Weights of a small sound classifier.
Data: trained on acted Russian speech (Dusha), 26041 training examples, 41.0 epochs.
Rows from expert 2 of block 3, named by matrix and row number. Rows with one number belong to one neuron. Each number is 128 + 32 x the weight over its row's rms, rounded and kept within 0 to 255. All counts start at 0. Numbers have three digits each. After the name is the row's rms in percent of the matrix's.
# gate: expert gate (model.blocks.3.mlp.gate, 8x256x256), inputs 96-127
# up: expert up (model.blocks.3.mlp.up, 8x256x256), inputs 96-127
# down: expert down (model.blocks.3.mlp.down, 8x256x256, transposed), outputs 96-127
gate.106 102:109154116118144211137097150130084086147120159148112126171139139125107137201142160210115148116079
up.106 101:136168135120074098170137212156121147116182146105141139128166198119141105185125160101163135119169
down.106 095:153111113140123145126098076118044113105165096114085173130154117134161160202155154102117069131095
gate.107 115:139116048139117115086127129178113171126091164153112136103193086110173135118170214103103123109131
up.107 107:108154160090122165142207181067142108112143087134046149150103187173112091142122061117137104176110
down.107 108:109079130132054094101114155093135133193123138140108044142120140215140151111170112123123125144061
gate.108 107:059130104165124147048111096109124081144187118140067139168200140121091153154085114138128122105197
up.108 116:166078148147088082191106185140087084117088142103149127110112124143113105140111148101162148139071
down.108 105:105087134153155142098111135149158165116170145136118134135095171134176146132128196108146121132157
gate.109 127:213107113105130124136103165153057196162178127147135098128076088109156122087114098115127054101175
up.109 121:177147106123110110161101180161086178162161164155109092103083080124147122147164098096100088093131
down.109 120:130136087073184088085138144153078102085114139128085083148142094076126113132127057136136155156100
gate.110 075:111075137112134135189101149172136121137126089117107126092136153152104148149160105129138094103176
up.110 076:175113111158146100116166129129131081085164157108147151124145136139214074136120162123154137146214
down.110 073:129103114186162125142114119166136178107103119140111084158109094119170098133121118110140151153084
gate.111 087:151097111144101105085124160066184138053100069161145121107124124066083101026169167133078138166098
up.111 086:158152145113135107139119106183109117183171165133126143147124114162177139208088105108185103117149
down.111 096:127185078125098038092090161076191117107116109115096127140132117159132116097131157080091137095143
gate.112 078:168082146149127092105064113124160157100137057129152107120101143093152165166095106175107127115144
up.112 077:114218117124109124110144105090146152083132209164123141175123099117172153125140161104113124134139
down.112 079:129170143136120163123112137120157123173117157126170127105091134158100145132130110124068128153153
gate.113 094:174123102121150116087164141174124160166122127107152153146122184107143107102105102131160113146079
up.113 099:113155168085124120163144116117109098087141105190085099149146113117081166095137112132145177153184
down.113 099:124169129121149139118124155164134129116112084160170158135076090150104120096067105100170134112097
gate.114 081:094148064129113143121125066113107147124133117193155109111149182148088098155076175131126135110127
up.114 087:136118153133129173162180177160137120152134152119081168119155084089140141113174091163137093185141
down.114 080:128137113082128142109183082142158144115067149147070112134135126152130108178145133119116197139101
gate.115 096:176149143155121065162113127135151110159122091106179107120149210169148150188116071167117153136104
up.115 095:133075172136089144203129142121126140160151135112158193132065081125131192140120163101165141077131
down.115 091:115050203070118127129186084160159067103190128089106058076083134151202112144178101124108158116105
gate.116 094:120167142173104102140204140144141111178114100154125127165071112152109123139080100139101118163140
up.116 102:150150092093104096081121108139100116071116135135172105080111147169036127139098178089162145136147
down.116 100:109212129061155093123176110155139074133148134136147109148178138107168122145122141130153115089102
gate.117 077:088073082073141125130132122143124163078053115128125169138104132199101147146123137091076115108144
up.117 084:065101157179144074162122116164135096117084151094137110150083159130145109122122145132152109145091
down.117 077:122117126117145163033107110166172149165109053093101175115157205137173131101210149143137100149182
gate.118 090:178099125147117188107084122111131135161116124123078138179151109149135132171144090154101093083158
up.118 082:164076097140150191168181174082108170118159089074170154143128137225120093154156147079077153107175
down.118 091:075120137136119131144083107097141131146129163061070148125111167190103086076069095108081133152185
gate.119 106:170099102117093083099164147093158139184112036155085137118076152096151121107109064147146142106133
up.119 096:150151112123122160144100108129118195161140116072145130153099141165136125159092135162126086171130
down.119 088:155104126082095142134132109106066171151173145128094121121100115152090130178058096125158126125109
gate.120 091:128126090128157135136140116074095157143139173112146112173163134116105186087136158090139189088146
up.120 086:139125094169120161134137070123110071074115145161166151147141036103136056189123129125144069146125
down.120 083:109096122175140183100103177154077226151072095098112154122188090130157130079137086144123083152144
gate.121 126:117123111153107114112139075159130179138080149117130105127122115158176160157116108096088133171081
up.121 123:125191119104167134123171146103155119093132203149111154142093153101086160120148129162151143106124
down.121 121:153132133107114071149164125076107146142174108172162102090156170110114221123071146130159101137120
gate.122 093:165107102082189122083082170131112102096095129091197124135185156087115202180084120102092141115121
up.122 094:160078118109164140088067157125107097081077119127201110148166129115115174172082103137112161057128
down.122 093:087138127108119107138116100133098109153170121134123100134167068110080138155104134118165166114138
gate.123 116:022113147122134160168160130097123171095144130137114113105059169184191132089125126073126148172153
up.123 113:181111167154138119115086135144178116137117115144106175176201078122077097165156117160170105085071
down.123 109:072137132179151124112165175176138110162114141112079143154166197151064112080115162106115158089160
gate.124 065:152161111102164141143110184125146113131130075117126135088166134160114130159148126146151099098089
up.124 070:142124164096101177155147080126110141132143161134119150116082138150178139122106106115126130116147
down.124 067:185144129151109140114120170164166156108153169186091164087116116131127132136079155114079122121127
gate.125 078:100085105143079129107152086128130191083102137156107185121113129146138155163134194098059131115139
up.125 079:111097105125096174130147080101123209139108102129097193150143100127154154119136148104084131123139
down.125 075:111130176145116120162189074115207131130142165093063131144180089098117122071128126143114110169124
gate.126 094:144140121121106149129163115050096158090053122128175142112117146149171127118146106145121133162091
up.126 102:118110084197132075106109100161092095165129134111138074119160193126090190101142122147117124096123
down.126 104:152112171168105171110102113127155091093124134178165113116078082132120101176099092105119145150122
gate.127 088:110172164176081099108049174103145094118091122158124229106052051129136089188125113136158107161109
up.127 081:153169115120096069053116135108163090156106079148070164146134083115159071092147089171148111115116
down.127 076:105183141143124118061166110115059139154088142141142135165122109114141146142056153089116116097101
gate.128 096:135133094178174141098082150165110170194145106122150098116129145124134147154122129186122152168101
up.128 093:106127088143205199145075139127121121166134134156152107155155143153104126138126172146136087143171
down.128 093:080123099082145083096140088131147057079078204183119164157121109094167078142118086073143129086126
gate.129 064:071155121118162097144183118138158138217091159130044160153202117146086094126135164091100133053166
up.129 063:068202118115115084119114120102138163167120103159058233141225111125117142126070081119069092088124
down.129 070:133129145112082130153195081066122159094111141176169083113132094151147174138113116161165110177133
gate.130 082:140099119138104133105113151105106064122093091162073169136150129160119109094125116145199104129156
up.130 081:165128111094110187118098111164132121134165164127160169099130188235147115181118098134143098140148
down.130 076:099136124063142142101129139209146145119136141113112160033129177101125098122127169110140066198151
gate.131 098:090115147103100156115126126131081114055175153192142086150123200141121129086168101119150109131124
up.131 107:079111129104117165118139127124076130074171162201129074132131212139113134092143093137163127130124
down.131 103:123097161063155105132076172093148104115096173160144113128154136124126119098147184114208106103140
gate.132 089:096122102142130198150135140115170181140165135141151112125122165113115075112114182125140163117103
up.132 088:180140159129113054080125123161082088098096131096114124111130094127166143139087099147091126153157
down.132 097:147105173158094101111132179166067091113142105104110135122159118144106105158085172176124131026097
gate.133 076:109082135138145130160098121088201208159151093143058160098159195146144099143107175134120163131114
up.133 079:111073116115116118119112110085181183119147120153107185061171170157196103136154144137176107109120
down.133 079:133220108141143050190105137136119088136035149156141119095196134095178124094129152151128111142131
gate.134 111:128114128170136115131096166069159150089122113112144175105123183146127134156070142180147084106182
up.134 110:170107132103073120121105148136096131151128127140139203167103118060094153104119121135120129125092
down.134 101:150163131031079172165108156083193111120095131087100125180111143108121151121146153109109190125157
gate.135 102:106121123156144160146087156148047115126093135095133123163104101099128129120159160065124095120111
up.135 104:123094111157138144120079172122024136132117172071149098176124114122146140130173178062142133146118
down.135 106:076133180096122147133156069191199130133149165103155117127049069101079124120163124114142131135120
gate.136 111:053115096125119121144088124155107167127084203145083131124161120090133105142112092153153120203098
up.136 102:069094149096107161102092121188104138147104189134140117108180088101140124141132099133093163187100
down.136 116:213156157140144082139138120137157144116151145162157057114140143073160115124203114104108099136095
gate.137 109:118115186115122121109129150091104104217178104111207140066092112187131107170119079097129132117186
up.137 116:130175118142109150152191096151147113114155197124134136201226153067136145108167139119138113099155
down.137 114:090090134142106142108117142119182078121075153091101127117126150165160128082142163105142141108135
gate.138 073:083131057090110122115128146152151069124104096108104137106144107121071126175194097122088184074122
up.138 069:107156141118091138109173100182105143121138138154090172148054119150167150086078072105124092122192
down.138 073:194117074071163162081128154101095169137123128148078116144125132068168160167111174110090153165093
gate.139 117:133131143186137149148184109132130126107108168097163156104154155130122106130113122174155120150129
up.139 118:159129170152151179108132120185129153145111161134135103137072121170111143084158099070143139140136
down.139 111:089131140107094124118152147137114120123103102097132108193164134112157150174114179137109122067176
gate.140 080:151127106112121076082150102135116120140153090178110123142102143179111202174168113120097161090069
up.140 085:086112132143121125169128141111144085143089163083158118151137131058163047074126156192142101147199
down.140 097:103209117155176085180150118137150149134085137187190123081116135105160105120104140089166133100127
gate.141 081:101110170140151070120103163119130137077190120048071139145064152109145147088117115126126124139127
up.141 086:162166164167119163171123149171170148084126079197137083128181142170120119148149089152154111155123
down.141 087:133145081077179124136137137108193118110121162084089125121143186154081121100105178170084135147122
gate.142 107:147104125107074162157097135078104125106151143096119177098072133106127109074167153119174102159165
up.142 108:174116111126130166160103137092084084138151121134114160116078086188146113103130173116113168127070
down.142 096:161129114163129145148153131111136146093162149124164081147142157113149124150115097146121100114190
gate.143 085:186116161126161077169131137089145075110096157137100165119131170083108136152102141135163141155209
up.143 082:192135149129164081173121133059119071124114113142085099127115128096199126117159136108172127190168
down.143 085:100189125135062131150116116096114107128097110176118086130127131135158101121133108134176158100087
gate.144 077:077153152143143083129141136119088118139122161098103117123161153103106098075050138163111119159117
up.144 078:081119069198206124051156156136125129178142122147111187169108109112119136160109149069119157152166
down.144 082:186153116221154084124178102175083148140104109107107133136121193168118075183085124100125090114176
gate.145 082:139099142037189102125097137065123104122142157166111078149137164156100115110124079141107106077162
up.145 083:153139140087137099129070140023103089141090151180107045110140142150114145134092099113089167119129
down.145 090:139132113147117101145114121132118103115150160138146101151139113157121117120099089172160163205135
gate.146 093:124162111151136128138045176172130159119105080144138099102127140057124103130134098132171111136102
up.146 093:112058147086124140111203087073132057120133186144115137149119139142131166117093152113077160119174
down.146 105:132125149153111101163134139113122131113142162163131132159189077109081115128103115119144112101129
gate.147 100:204091125105179156116158063115152182155109062113120092155102152116143133108132055060099124100175
up.147 097:067152111132107097123141103074120099106096154071177115136166167101127142123124184177112129130148
down.147 094:078127165147124134052128106140150164093147146135195125141123104086129125124115106025131135132088
gate.148 091:136057067100165164173108115103119155191180099083144123146093127136114161161136152052167122151124
up.148 097:163040126076083141153133098121101129177120109163171150111089101078168112198168125118127130114081
down.148 093:118143138105129103138083132164149132143125148111164097085145147148123083140100131191137122158200
gate.149 054:118159160168121107130155129170126162120214176146126128101166147105137090101103166153117093144196
up.149 060:182117143121122169162106146129115112103099064137166125152109079124115136177184129103115118106106
down.149 058:166107153194168096125077130103094162132220128163167089107125100182074099119171105102157169107109
gate.150 108:167076127136105129104150149116095134152111154169150227176074084164160157137162138118141117121124
up.150 098:115198149166127126126122060150163135128138093120132046122177144115095086096110126143110109092093
down.150 110:129091109173088131090074141141112121144116140128144195137081070151130077087151075118149096144135
gate.151 099:114176122119141213164104180071117113111184154139106147127119082142133069102172147100138091094115
up.151 093:096102121115109092122090108182151103150107106127159126095102112103137159132100118084114114152145
down.151 090:091154115172139163128105165173142109074120093148170115106102124184104162117141142138125162159086
gate.152 077:133086163144095166198144148198080161147164121110081177071140101131122095111096097085085111096146
up.152 078:134095090104178095095149147048168085158106129107169113160126144135108125093156122154130080113166
down.152 075:169123121112119167096125128108106137112081064082079143065110139108154141180132080101148075183109
gate.153 095:135172084089138178073125170177048149159149170100163128130113108080141120157136127131099139158163
up.153 099:148177120132170173069145155115069115183171170094192100122082122104145067174154125163138125139147
down.153 088:098187119142135143141148152130101142167120095148137059166219090091084060105135073089142078137136
gate.154 105:163099148109175160164118159161129115119083126122118083108185155089124110139116162144127117086111
up.154 095:142117120122098133091104069108102180134120165105168166083076103159101112099127091091117122149173
down.154 105:119199203090140088095062110147121134078118140165161093114123138135095137117147133152141084150111
gate.155 127:133160096093112070135096179077139133159127149169170143034138166136163095079166182128078089164127
up.155 125:140088089118063107129140149103109113133144197155154134063137187156141081109125172152125088088122
down.155 131:102191173198160179096126144134166109103134057129132087118154165127161134083127150123139175123116
gate.156 074:098148143092117169069155118057166154136103091110136145165207117132098148130129135119126129083193
up.156 075:112154145177130065084163132110135139142134169096110107085159181111104091145187109192139133057149
down.156 070:174086137110172160091098140187144147106169137155177104124126100150116111098147106130107092104088
gate.157 120:096187131193120106119134140081125116121125103185158252138142102123136139143150085182112134143092
up.157 119:116170097187131136162118163071133111107159123180146216166128117101138105143167101197112140130083
down.157 114:137131161159126205100155150085094133127125123159156054075106143145115112098096138139186113078177
gate.158 104:099160173189064150233138128091113123120120116115169149125168116128165090160152113104112094175114
up.158 100:107136104186096151127162069087087153132068064143188198131148131155085048127150196123152160136092
down.158 096:102177126097119087191129137071151094099150137148167128161136061114165175159191131158084181140106
gate.159 120:122116136105133137146116177118181153135059109058121170067160142157124097102134109170108148147099
up.159 112:156102152103134160166130201142095208151070110075128154130145137142100154088121067158142140116072
down.159 115:132071124163087127125138113145110130111109121136148133134163174120161137168118132119121059159168
gate.160 101:056141146115152073144111127107083092190081116109123138142165111183159113152115138148133150128124
up.160 097:057132160097138140154105142123131110196088122049176120139167074171149101097153137149144144160145
down.160 108:167174115190160132144115165178136154140076173133070065183164099120161065080133077147148132149077
gate.161 114:105130143158114124169145133130084115108126076132177110098141135122120074145139155110112070151102
up.161 112:086116085145150112167181092207099126151105121109130134138166124134082097170187205124066096141086
down.161 127:098130065155098157152136153180133031133088103096062102139124179122192089135124095157072187147125
gate.162 117:136092091255140154059118115142132152000109177092081154179157129150149126115083045108099143145143
up.162 118:171157152122078059150047164136152110199111146145124133133057131163128131134099132121150119143160
down.162 114:138099151148190105117119153115112151115187073092166147170181186122142106145166100092105164111132
gate.163 075:121078069122151136138163104107176154074134134155174173079145173093117189102153161142120020119179
up.163 077:162179146070141057069116151116091109179106080070140129139150163128140108104070103148119132116095
down.163 080:117131125142131135163113185102136136134132126140105204110110099167144165075127119192058160166114
gate.164 106:028094135136108113133178183112121132138128178097119144161156153073141163130160121175180126186143
up.164 105:073098143124190129142129172087099131153108195086085096107188138077125144129110139160178076124081
down.164 108:141085109161107097129065075090149173113135094043165140115190139160091103156139132151094129135144
gate.165 108:125095158100114132068171138077157137062158147129126071103139131128230115145157104189099144106179
up.165 104:158151096092140071126134127155091085150114131081117112161067120174137094133142185091167156159055
down.165 106:136127119123161183106068175097099154069176133158099151134161142085188167143115066134077121103087
gate.166 074:111112112141087107134165113165143072064098136157135147101124167142113208152175152076097135138146
up.166 068:164099113186114119152151136089175120041195150069159185164097164107089172126147120144138088106165
down.166 066:190234165149114156130116102174127105106122114149158115121199149134077177096127107195116129178175
gate.167 110:152127100108116152106100092116101167128134126166168127137149121098063129088114085160110110114177
up.167 105:117131167147151103088155136169131121144105110078090097109087145161173130242140182141136148167105
down.167 108:143097147144135144076132086042105134108107110096084096090150131104101160230112081096080087115198
gate.168 090:163152152134145154120186140140090080118113182190136136185166136122152166176194125123127118156113
up.168 084:156121037089180119091136097069160126197139088142123148139069112115141080097107183107156134146152
down.168 090:169163158103152140132158092108141134163085156071164116051068131153169173122106094082098070132124
gate.169 112:140150124127066140190121068183137133092161148097127140075117152156155091112113157112130101159072
up.169 116:112154108145095147191170068127120161084119140095129139084149166189124176117110165127145101136106
down.169 121:092129134094122103112097196183121099167122131126109131117086059173099087091171138155106129124102
gate.170 113:154086155097114109213113101143071157165121153080106096106131123199156125101154102131199116133151
up.170 107:132147161100105134073138184089240095123148086162150139140099126085120124118117155130098101094095
down.170 112:121138141099196144108102112141110188105127104093125161110145141085111125095161055125126140092120
gate.171 119:131114090228147130147128091126124123109141092145129135076125166120148127154118118151168128136131
up.171 114:130104102217155139147121154117171108111079089154137129090121189152177124168113120180136160111149
down.171 124:109134166146123143210153125136145079116094136124157129110141060155162165137125089124026095182105
gate.172 101:110067086153082085113109159126111059092130095098118134167136128120087153135131131114140101132099
up.172 097:122086108152098158057138085113124139175127128111173148167180099102132094158132118143174155121121
down.172 099:120116119113180198155096145093144182137070153146108122124176087142143106140206144174100160200143
gate.173 087:069101077119090110192100130134076137117097172079118124179082115038091123175137184154117127159140
up.173 090:126174081155170160109142148116164127132150075153182131108168120206134105123143085054138152056121
down.173 089:133079121111092185175090163174129130112150144172103127119089137117164130143131090116170115158138
gate.174 116:153099098156133141150160138144161094145086159147099114189116172094110133115158134131132103047127
up.174 106:108103141123143136139145184159153113124100165140105109178132143090117189136075123106159115042174
down.174 112:070137124098133118100097036082173150130131114153137080162145126166122124155151120068102131182094
gate.175 091:108104097080111160182129128091071148136117087152172123086106104064115124146152097123115143071108
up.175 080:145177124134095093127120112145159151093112131154140108069067120134122131167148139106122138130159
down.175 084:152061130130190097087119118071101180175130090147181123206091125109202163086152165184184220093117
gate.176 121:071126159120095212132175127106099110089152104115107167160104146148075110143108157126133113066134
up.176 125:147124072166155055152082130100054131102091151164163116062112139189165135122124103158095157143097
down.176 116:153066120174062167143130143148136106120031124116158101120140145179123174108084130114103092127132
gate.177 081:116115137147136165121096159140121146159128136119083100088118133152106167133096171149111114162148
up.177 083:097198167104104088124143070102129114089130123133151145127161120144115093117191064130147160099073
down.177 086:098101134222177151115162182123102132142099163165103127139115153106160145135135080111094094178181
gate.178 107:163156108113139078116147159112114096101106121159114073093113125177118138108233175111120100142154
up.178 113:136184143088124177056113137170085146089172107073132068149106055187142152125127111101126130094096
down.178 118:116089126143065114078088125128115080126125153058097119099153064136169116160108139188163118175093
gate.179 094:105195074066099140173136149133090122095096153158112104117150096167157127158173086118122160121149
up.179 095:129159060058129159175106147132123138125078143146111088134197094117187156162127090154120149140159
down.179 102:155025126129114114201155136122100113121124193114097138065154141177163128101124127157110095128161
gate.180 093:162102169096103159073122142180150096150154092083149106090140111151093099133094126150135129156104
up.180 096:099122152101158058135156158132160139145109084084114082082112071178202136138138147176161126110130
down.180 093:186163099110117133115139082156051148147198164172106126154066080115146120134107167136128200150174
gate.181 078:141144071094083028105112094163098115176123132119149134113170178134160121132109144142102111127074
up.181 072:159123128135113078127098120158045171130129133137143102168170081116171182108181135144124122140191
down.181 076:113108113180159112079168183076115115216194185137133143196098148090149123107128110135093105117108
gate.182 123:099154141125173109074156086150116143089099109155168142093158075113129097109136078128162096135103
up.182 132:099155112113065131108183092136105139133111183190208161087114109170135086144163160111129108130108
down.182 122:164164115110139151136119167151103182118142079098050131141119079101122124146125173135075167103138
gate.183 116:109157125100134129139114176104180137136140094109077076136146109124110166162111145107113163145204
up.183 113:140095112137138132117127086166106134113130186143195155121114145136124114139170084174112109155075
down.183 126:131182158146133153144142114153157136110170159147064104112162084082122101146148098146116108153088
gate.184 132:138110147120082180127212168135054200068149129073078119140083102155113153104126135139092170120130
up.184 132:134118160097113081137069103152138043205102157166174123082204184127110109169130122071133059181101
down.184 133:052141077140113139157167160098155155147020107207086171156145107118087081175103147083145169092112
gate.185 113:069097125200108139182134103112110104133096174131146154102116106058123112079114133091135160144214
up.185 115:145064139157101164149107126094098105158152162180062136073132100106145174126122156114143127139165
down.185 109:088137178075096125131100173141140101112142073123140116103163082118119109129105255106098122149082
gate.186 087:146150133177107133111109162150112165168115080144104159132133109136116135136116092076165074123119
up.186 088:162159137039128131170119099149116085089137164135115120145163101104222134160138107140137114141142
down.186 087:092071106155092119113176115098143099171151162149121153125120102103158133158103125104151193207173
gate.187 098:130109152146154060135127116152188121121085133168112146139145155108104123102155140079140063078058
up.187 115:170138179119164213152165108111178146119104164133059101092101114133044157147157119144143043155130
down.187 108:167148143105158133110104140150146157176150132122106140096162104164162139141158182132132028083089
gate.188 110:100117075112146130119096143114069162126145161098129158116141104166116148170075121099123129110106
up.188 106:113130148163110090154176109132131091144112088121125087117114117090156118098149098142103153174140
down.188 113:181104075144111155072070150137081155129152132127155064089113170135139117107105193155130118092109
gate.189 108:091092180157116123101150133132154109056136129116084104151146188112093108117166125185131164095161
up.189 114:098126179153110135093099116128182134103104117118092085126135145100094095140123128172134126081137
down.189 115:129117127141134159192124112145179130104135087118111084122133125171102148206167143112124123147161
gate.190 130:104162168118170144140135106144091159119069102097128199125092148081130155114179132141154157097162
up.190 115:167197155092175103119129141104073166146106114058092125120131162088145181124150174155134184082128
down.190 138:149136184086110134070068100129110077144128147170118099077108118079178123093147173119154120047029
gate.191 127:062153073148085128175131117080100121081134149081142105138097194135117106074132150178143156157111
up.191 128:059169065128097139161133090050133135074124097089129159132092179104086160079126118169174158167107
down.191 126:122145127115131092187119098159161050116055157089117120179086134145126098093148135167104078122122
gate.192 112:114147189115125133151117113168080144134137139104177119167154135073137129133160160143140156135144
up.192 117:093132017158132105133117172132114120108052142133152134125105124157133146109164111065112111178115
down.192 116:146113135072158197115129152042188109187176146160071148129173096118129112135093141137146168148148
gate.193 088:219133061151146180147128153119141096171102101108090152129151136075104079139058153198141117181178
up.193 092:171133164128173065149132163110052139129148142137161144164108117137124179163181148102151078106078
down.193 103:096116090118132149132165147087085120149127146174118154113148101142179128123157148178162123108119
gate.194 099:115158117187148119182123184100142208120099119159084141105129118120095119142154115138135107151151
up.194 102:146182145132181111093125173126080150120139163113087121139107107145111144142079131115139105102143
down.194 102:113147155126097060095100139139195146123158096129132104116135110153126141153105083098175122101117
gate.195 101:037141114169112105198095106138103151160121112110106141093138132126158106126156088120129119108109
up.195 105:097134121143116137127081082137104147211163080146151118131123116173161110119102149120140085113131
down.195 103:112100201086121097155133146160118159142147153124194073062059121150132119181154166120113095108091
gate.196 095:167095119142116183114177151129166156152115082104114134111062130135064134163081127169136194115140
up.196 096:170062102184189177116143145098120124142128126093140139172088143132054142138104159145128146099132
down.196 096:046158113144134030120172136142095131073197134137164170088114184134131085128139112090139116140082
gate.197 086:117138063128112057093133167142053165152129167128145133146070107137158115099135157169148114206111
up.197 094:108098158169120216153132167126183122131075140168088152151128106104161122113140073102142110078168
down.197 085:168156150142154145111192175159104104099145123131146064104135149154106115108137112188103108126109
gate.198 120:134109196132100166080183104128172137051167155125181073140114133114121133086157101082182167181170
up.198 114:122129129095089172092116140143150143097136175080167087170049130139130096122161135096166177158153
down.198 107:126132167119167136181099121184129076129089179142118211140138118075140097096169179157136075167123
gate.199 088:082055153087122155149081151098090142149149130137130125109177110133127089129215162107126139091122
up.199 086:147130177120059146129104123083142145118141139098184052136126136112143145178101091152128145122065
down.199 083:073088153152118154090083101128166135080133111112111116116132176121142196060139152122152165089107
gate.200 094:182131120092154163111108081170101095127136123078152092177120191099145108175109168101115148089099
up.200 094:137123159120063105171127168059131153088114148134119157091148087147075123087170132122123097139110
down.200 103:055131138134088118114208154151145129147132114144181121068153103098156101095157118123117138126114
gate.201 109:135206112163127134101095155147094126129111074182082129161150149118153127112197135142130122139156
up.201 108:123151160152137089078116179170141120137161100116073110176147164159131157113185140138084129132097
down.201 106:130146103053128125097076127106116083112121163149138133119164135145124159153146157159108135109073
gate.202 069:109054105121061131119101115172113104105108134111118156105131136093120060173068109135069082116087
up.202 071:165102154095130129119133187118071150141080100120170113137098099137185123084069111151103093060119
down.202 071:111091152203186150170140112136126067093104117114140102199168102118154099125104110132165138099146
gate.203 093:103082082068135055121070076086133126181174149089146082126124090124123122106158153142079106075100
up.203 089:110111148122124107108165182149061131082101161114200084164105126097136151149092136123119102155149
down.203 099:101173112114137161174146096140085172136116156101127148131122098145106090108077122151153214134131
gate.204 090:124123110103139126125112094098136170077169138140196137153139123080114106132106085188148075145116
up.204 094:126144132116161155124143108105147192068135137149204116154133132098142101141093119193158100145139
down.204 100:109071094166094141135123111179140104156111129126101110123119016160105158125194127084136143161154
gate.205 090:127091175116099107156179121095161174162093105145090147141152100126140089154165145127181142095179
up.205 092:098099169124099164110107114130197107087173123119169161143095132131125136112076150116138073132149
down.205 080:115128128110086106134062165166128128138041120119131141134128175073101154118172105122102110135101
gate.206 090:118072148139074109133123183132228119143091103120103098110144094109119126103100127143184137120151
up.206 093:152158127085146154114082105138066151105165166101153151145129170101119128151189151132093156110122
down.206 093:121096111154118126099159176091126139135142164139103155104077143159188097152107182172087158119112
gate.207 101:184138122074145087198141120119157148109152054152177149094109144130150127136125126199170118156113
up.207 101:179138138064144086166161074126149154089161064159196110088129196125144142118122107184172125153159
down.207 100:149126183109087145078167149139164113143108147098129134087153140081091169170136144086159159178123
gate.208 084:100142176125136211123118161086065097092131109142181130144218172122144137089105152100168110154133
up.208 081:136106098140087122128169076155161131191145136134091124106034096167114113128143109149129109116134
down.208 087:151130180070149111162151097113116205139106142156108184102139153143117070160142114180129126133105
gate.209 101:164107173093163078156134126150065155120154157072083060171078094128079183114088095137138130122034
up.209 104:156104139097130096159142123132085132127166114086102048176104089130092198089109079157153145158020
down.209 104:120092176118157107112136123119143148112095104077128135167139163078143132183151123143118153138078
gate.210 109:144114160105112152185110146095132137107107178142135119066149198110078155082139114135161122114168
up.210 111:168113158113134136187129189077136127091139120151083094098147168131146132073089081122129121127151
down.210 108:132116107134152143094150146133142128170170195107134080115116146104173136106139143145131079110049
gate.211 109:152153118056110115146107134105156147084115133141144146096086111117150156117158111123140148166145
up.211 100:052092112187187158125149149154108139185112116106093110175145170158141100149163123142099114128171
down.211 095:114094157142080102149114117133124167127115073120114131188123179116176123136121157115108100146148
gate.212 091:120078090110189187146182105088156121111128122087130140115078147083188139128164105122098122129157
up.212 092:071140109096148099145138085114143160088145087144187108075078161122176125104106142135135104060153
down.212 088:158121140060069139158085084118108108131143142148143054149122091111099141112150167183078086121087
gate.213 097:093124064124160047169184162120163132111086112085139165158135128140141132125158143151107128120125
up.213 092:107166186169106224118086112088089144149131173154082064086141157120120109123142090161130128133115
down.213 095:063152130090153093077166141113126147169090076148091122114140098072082150131126124099143126087117
gate.214 067:097195104158092096121142140174077072115090138114073153154158057097085121136126160152144110169162
up.214 070:106104068137143120088116123080192161153149107083165123110069168139173097120105118124122096095114
down.214 058:131166098184141105199130172121135141121156157126145167091108061124038163108143130093121121178125
gate.215 115:119128134102103060090106100120127165152188134133121101151134183091121138124133179105122111103113
up.215 119:135133113087194147116087107096152172133142116105133183139125117159100119141157147114138169102147
down.215 117:129128115100188125133126085070097112145072068094136184085065123104165117076146115152113139084101
gate.216 087:118151197164127081129087087134140107179109147056115132105053107113077155127112076098136140144134
up.216 087:122096122175092056104100091154132112161136163103154144131116107174115108114069107077101169092116
down.216 085:154100119114103112137061091157144177091079132101066172126155191144107147096163014120135145134133
gate.217 117:131137167173111070139109111168129118157141128092165137154091157156135151136170113194165126131106
up.217 113:076100125154112130113147115093113126147156177117142155110127102131119103156154104112125120112113
down.217 106:126101153146148178118129079184124136147107115112197096116141169076101125161133153081121112108203
gate.218 113:144139122117129148108111136163120152179116142112151106151101090158130154154129122068176143083126
up.218 106:142135157083166082141098156103115127117129146150160160156070092144177139121093128057176142111139
down.218 106:186096140097138158135100134153141144097097129132120119172153121080146135114123167163076117092092
gate.219 089:154119121120089159086166093152165181061111145146122105187132095128177097112123129153067099152093
up.219 092:156141072133130107133146106074145076098115221120131116123176128166148119089116120143113071130041
down.219 092:119116162136097106178132137133126138181123101109093097110096130115129089132092139097103116100144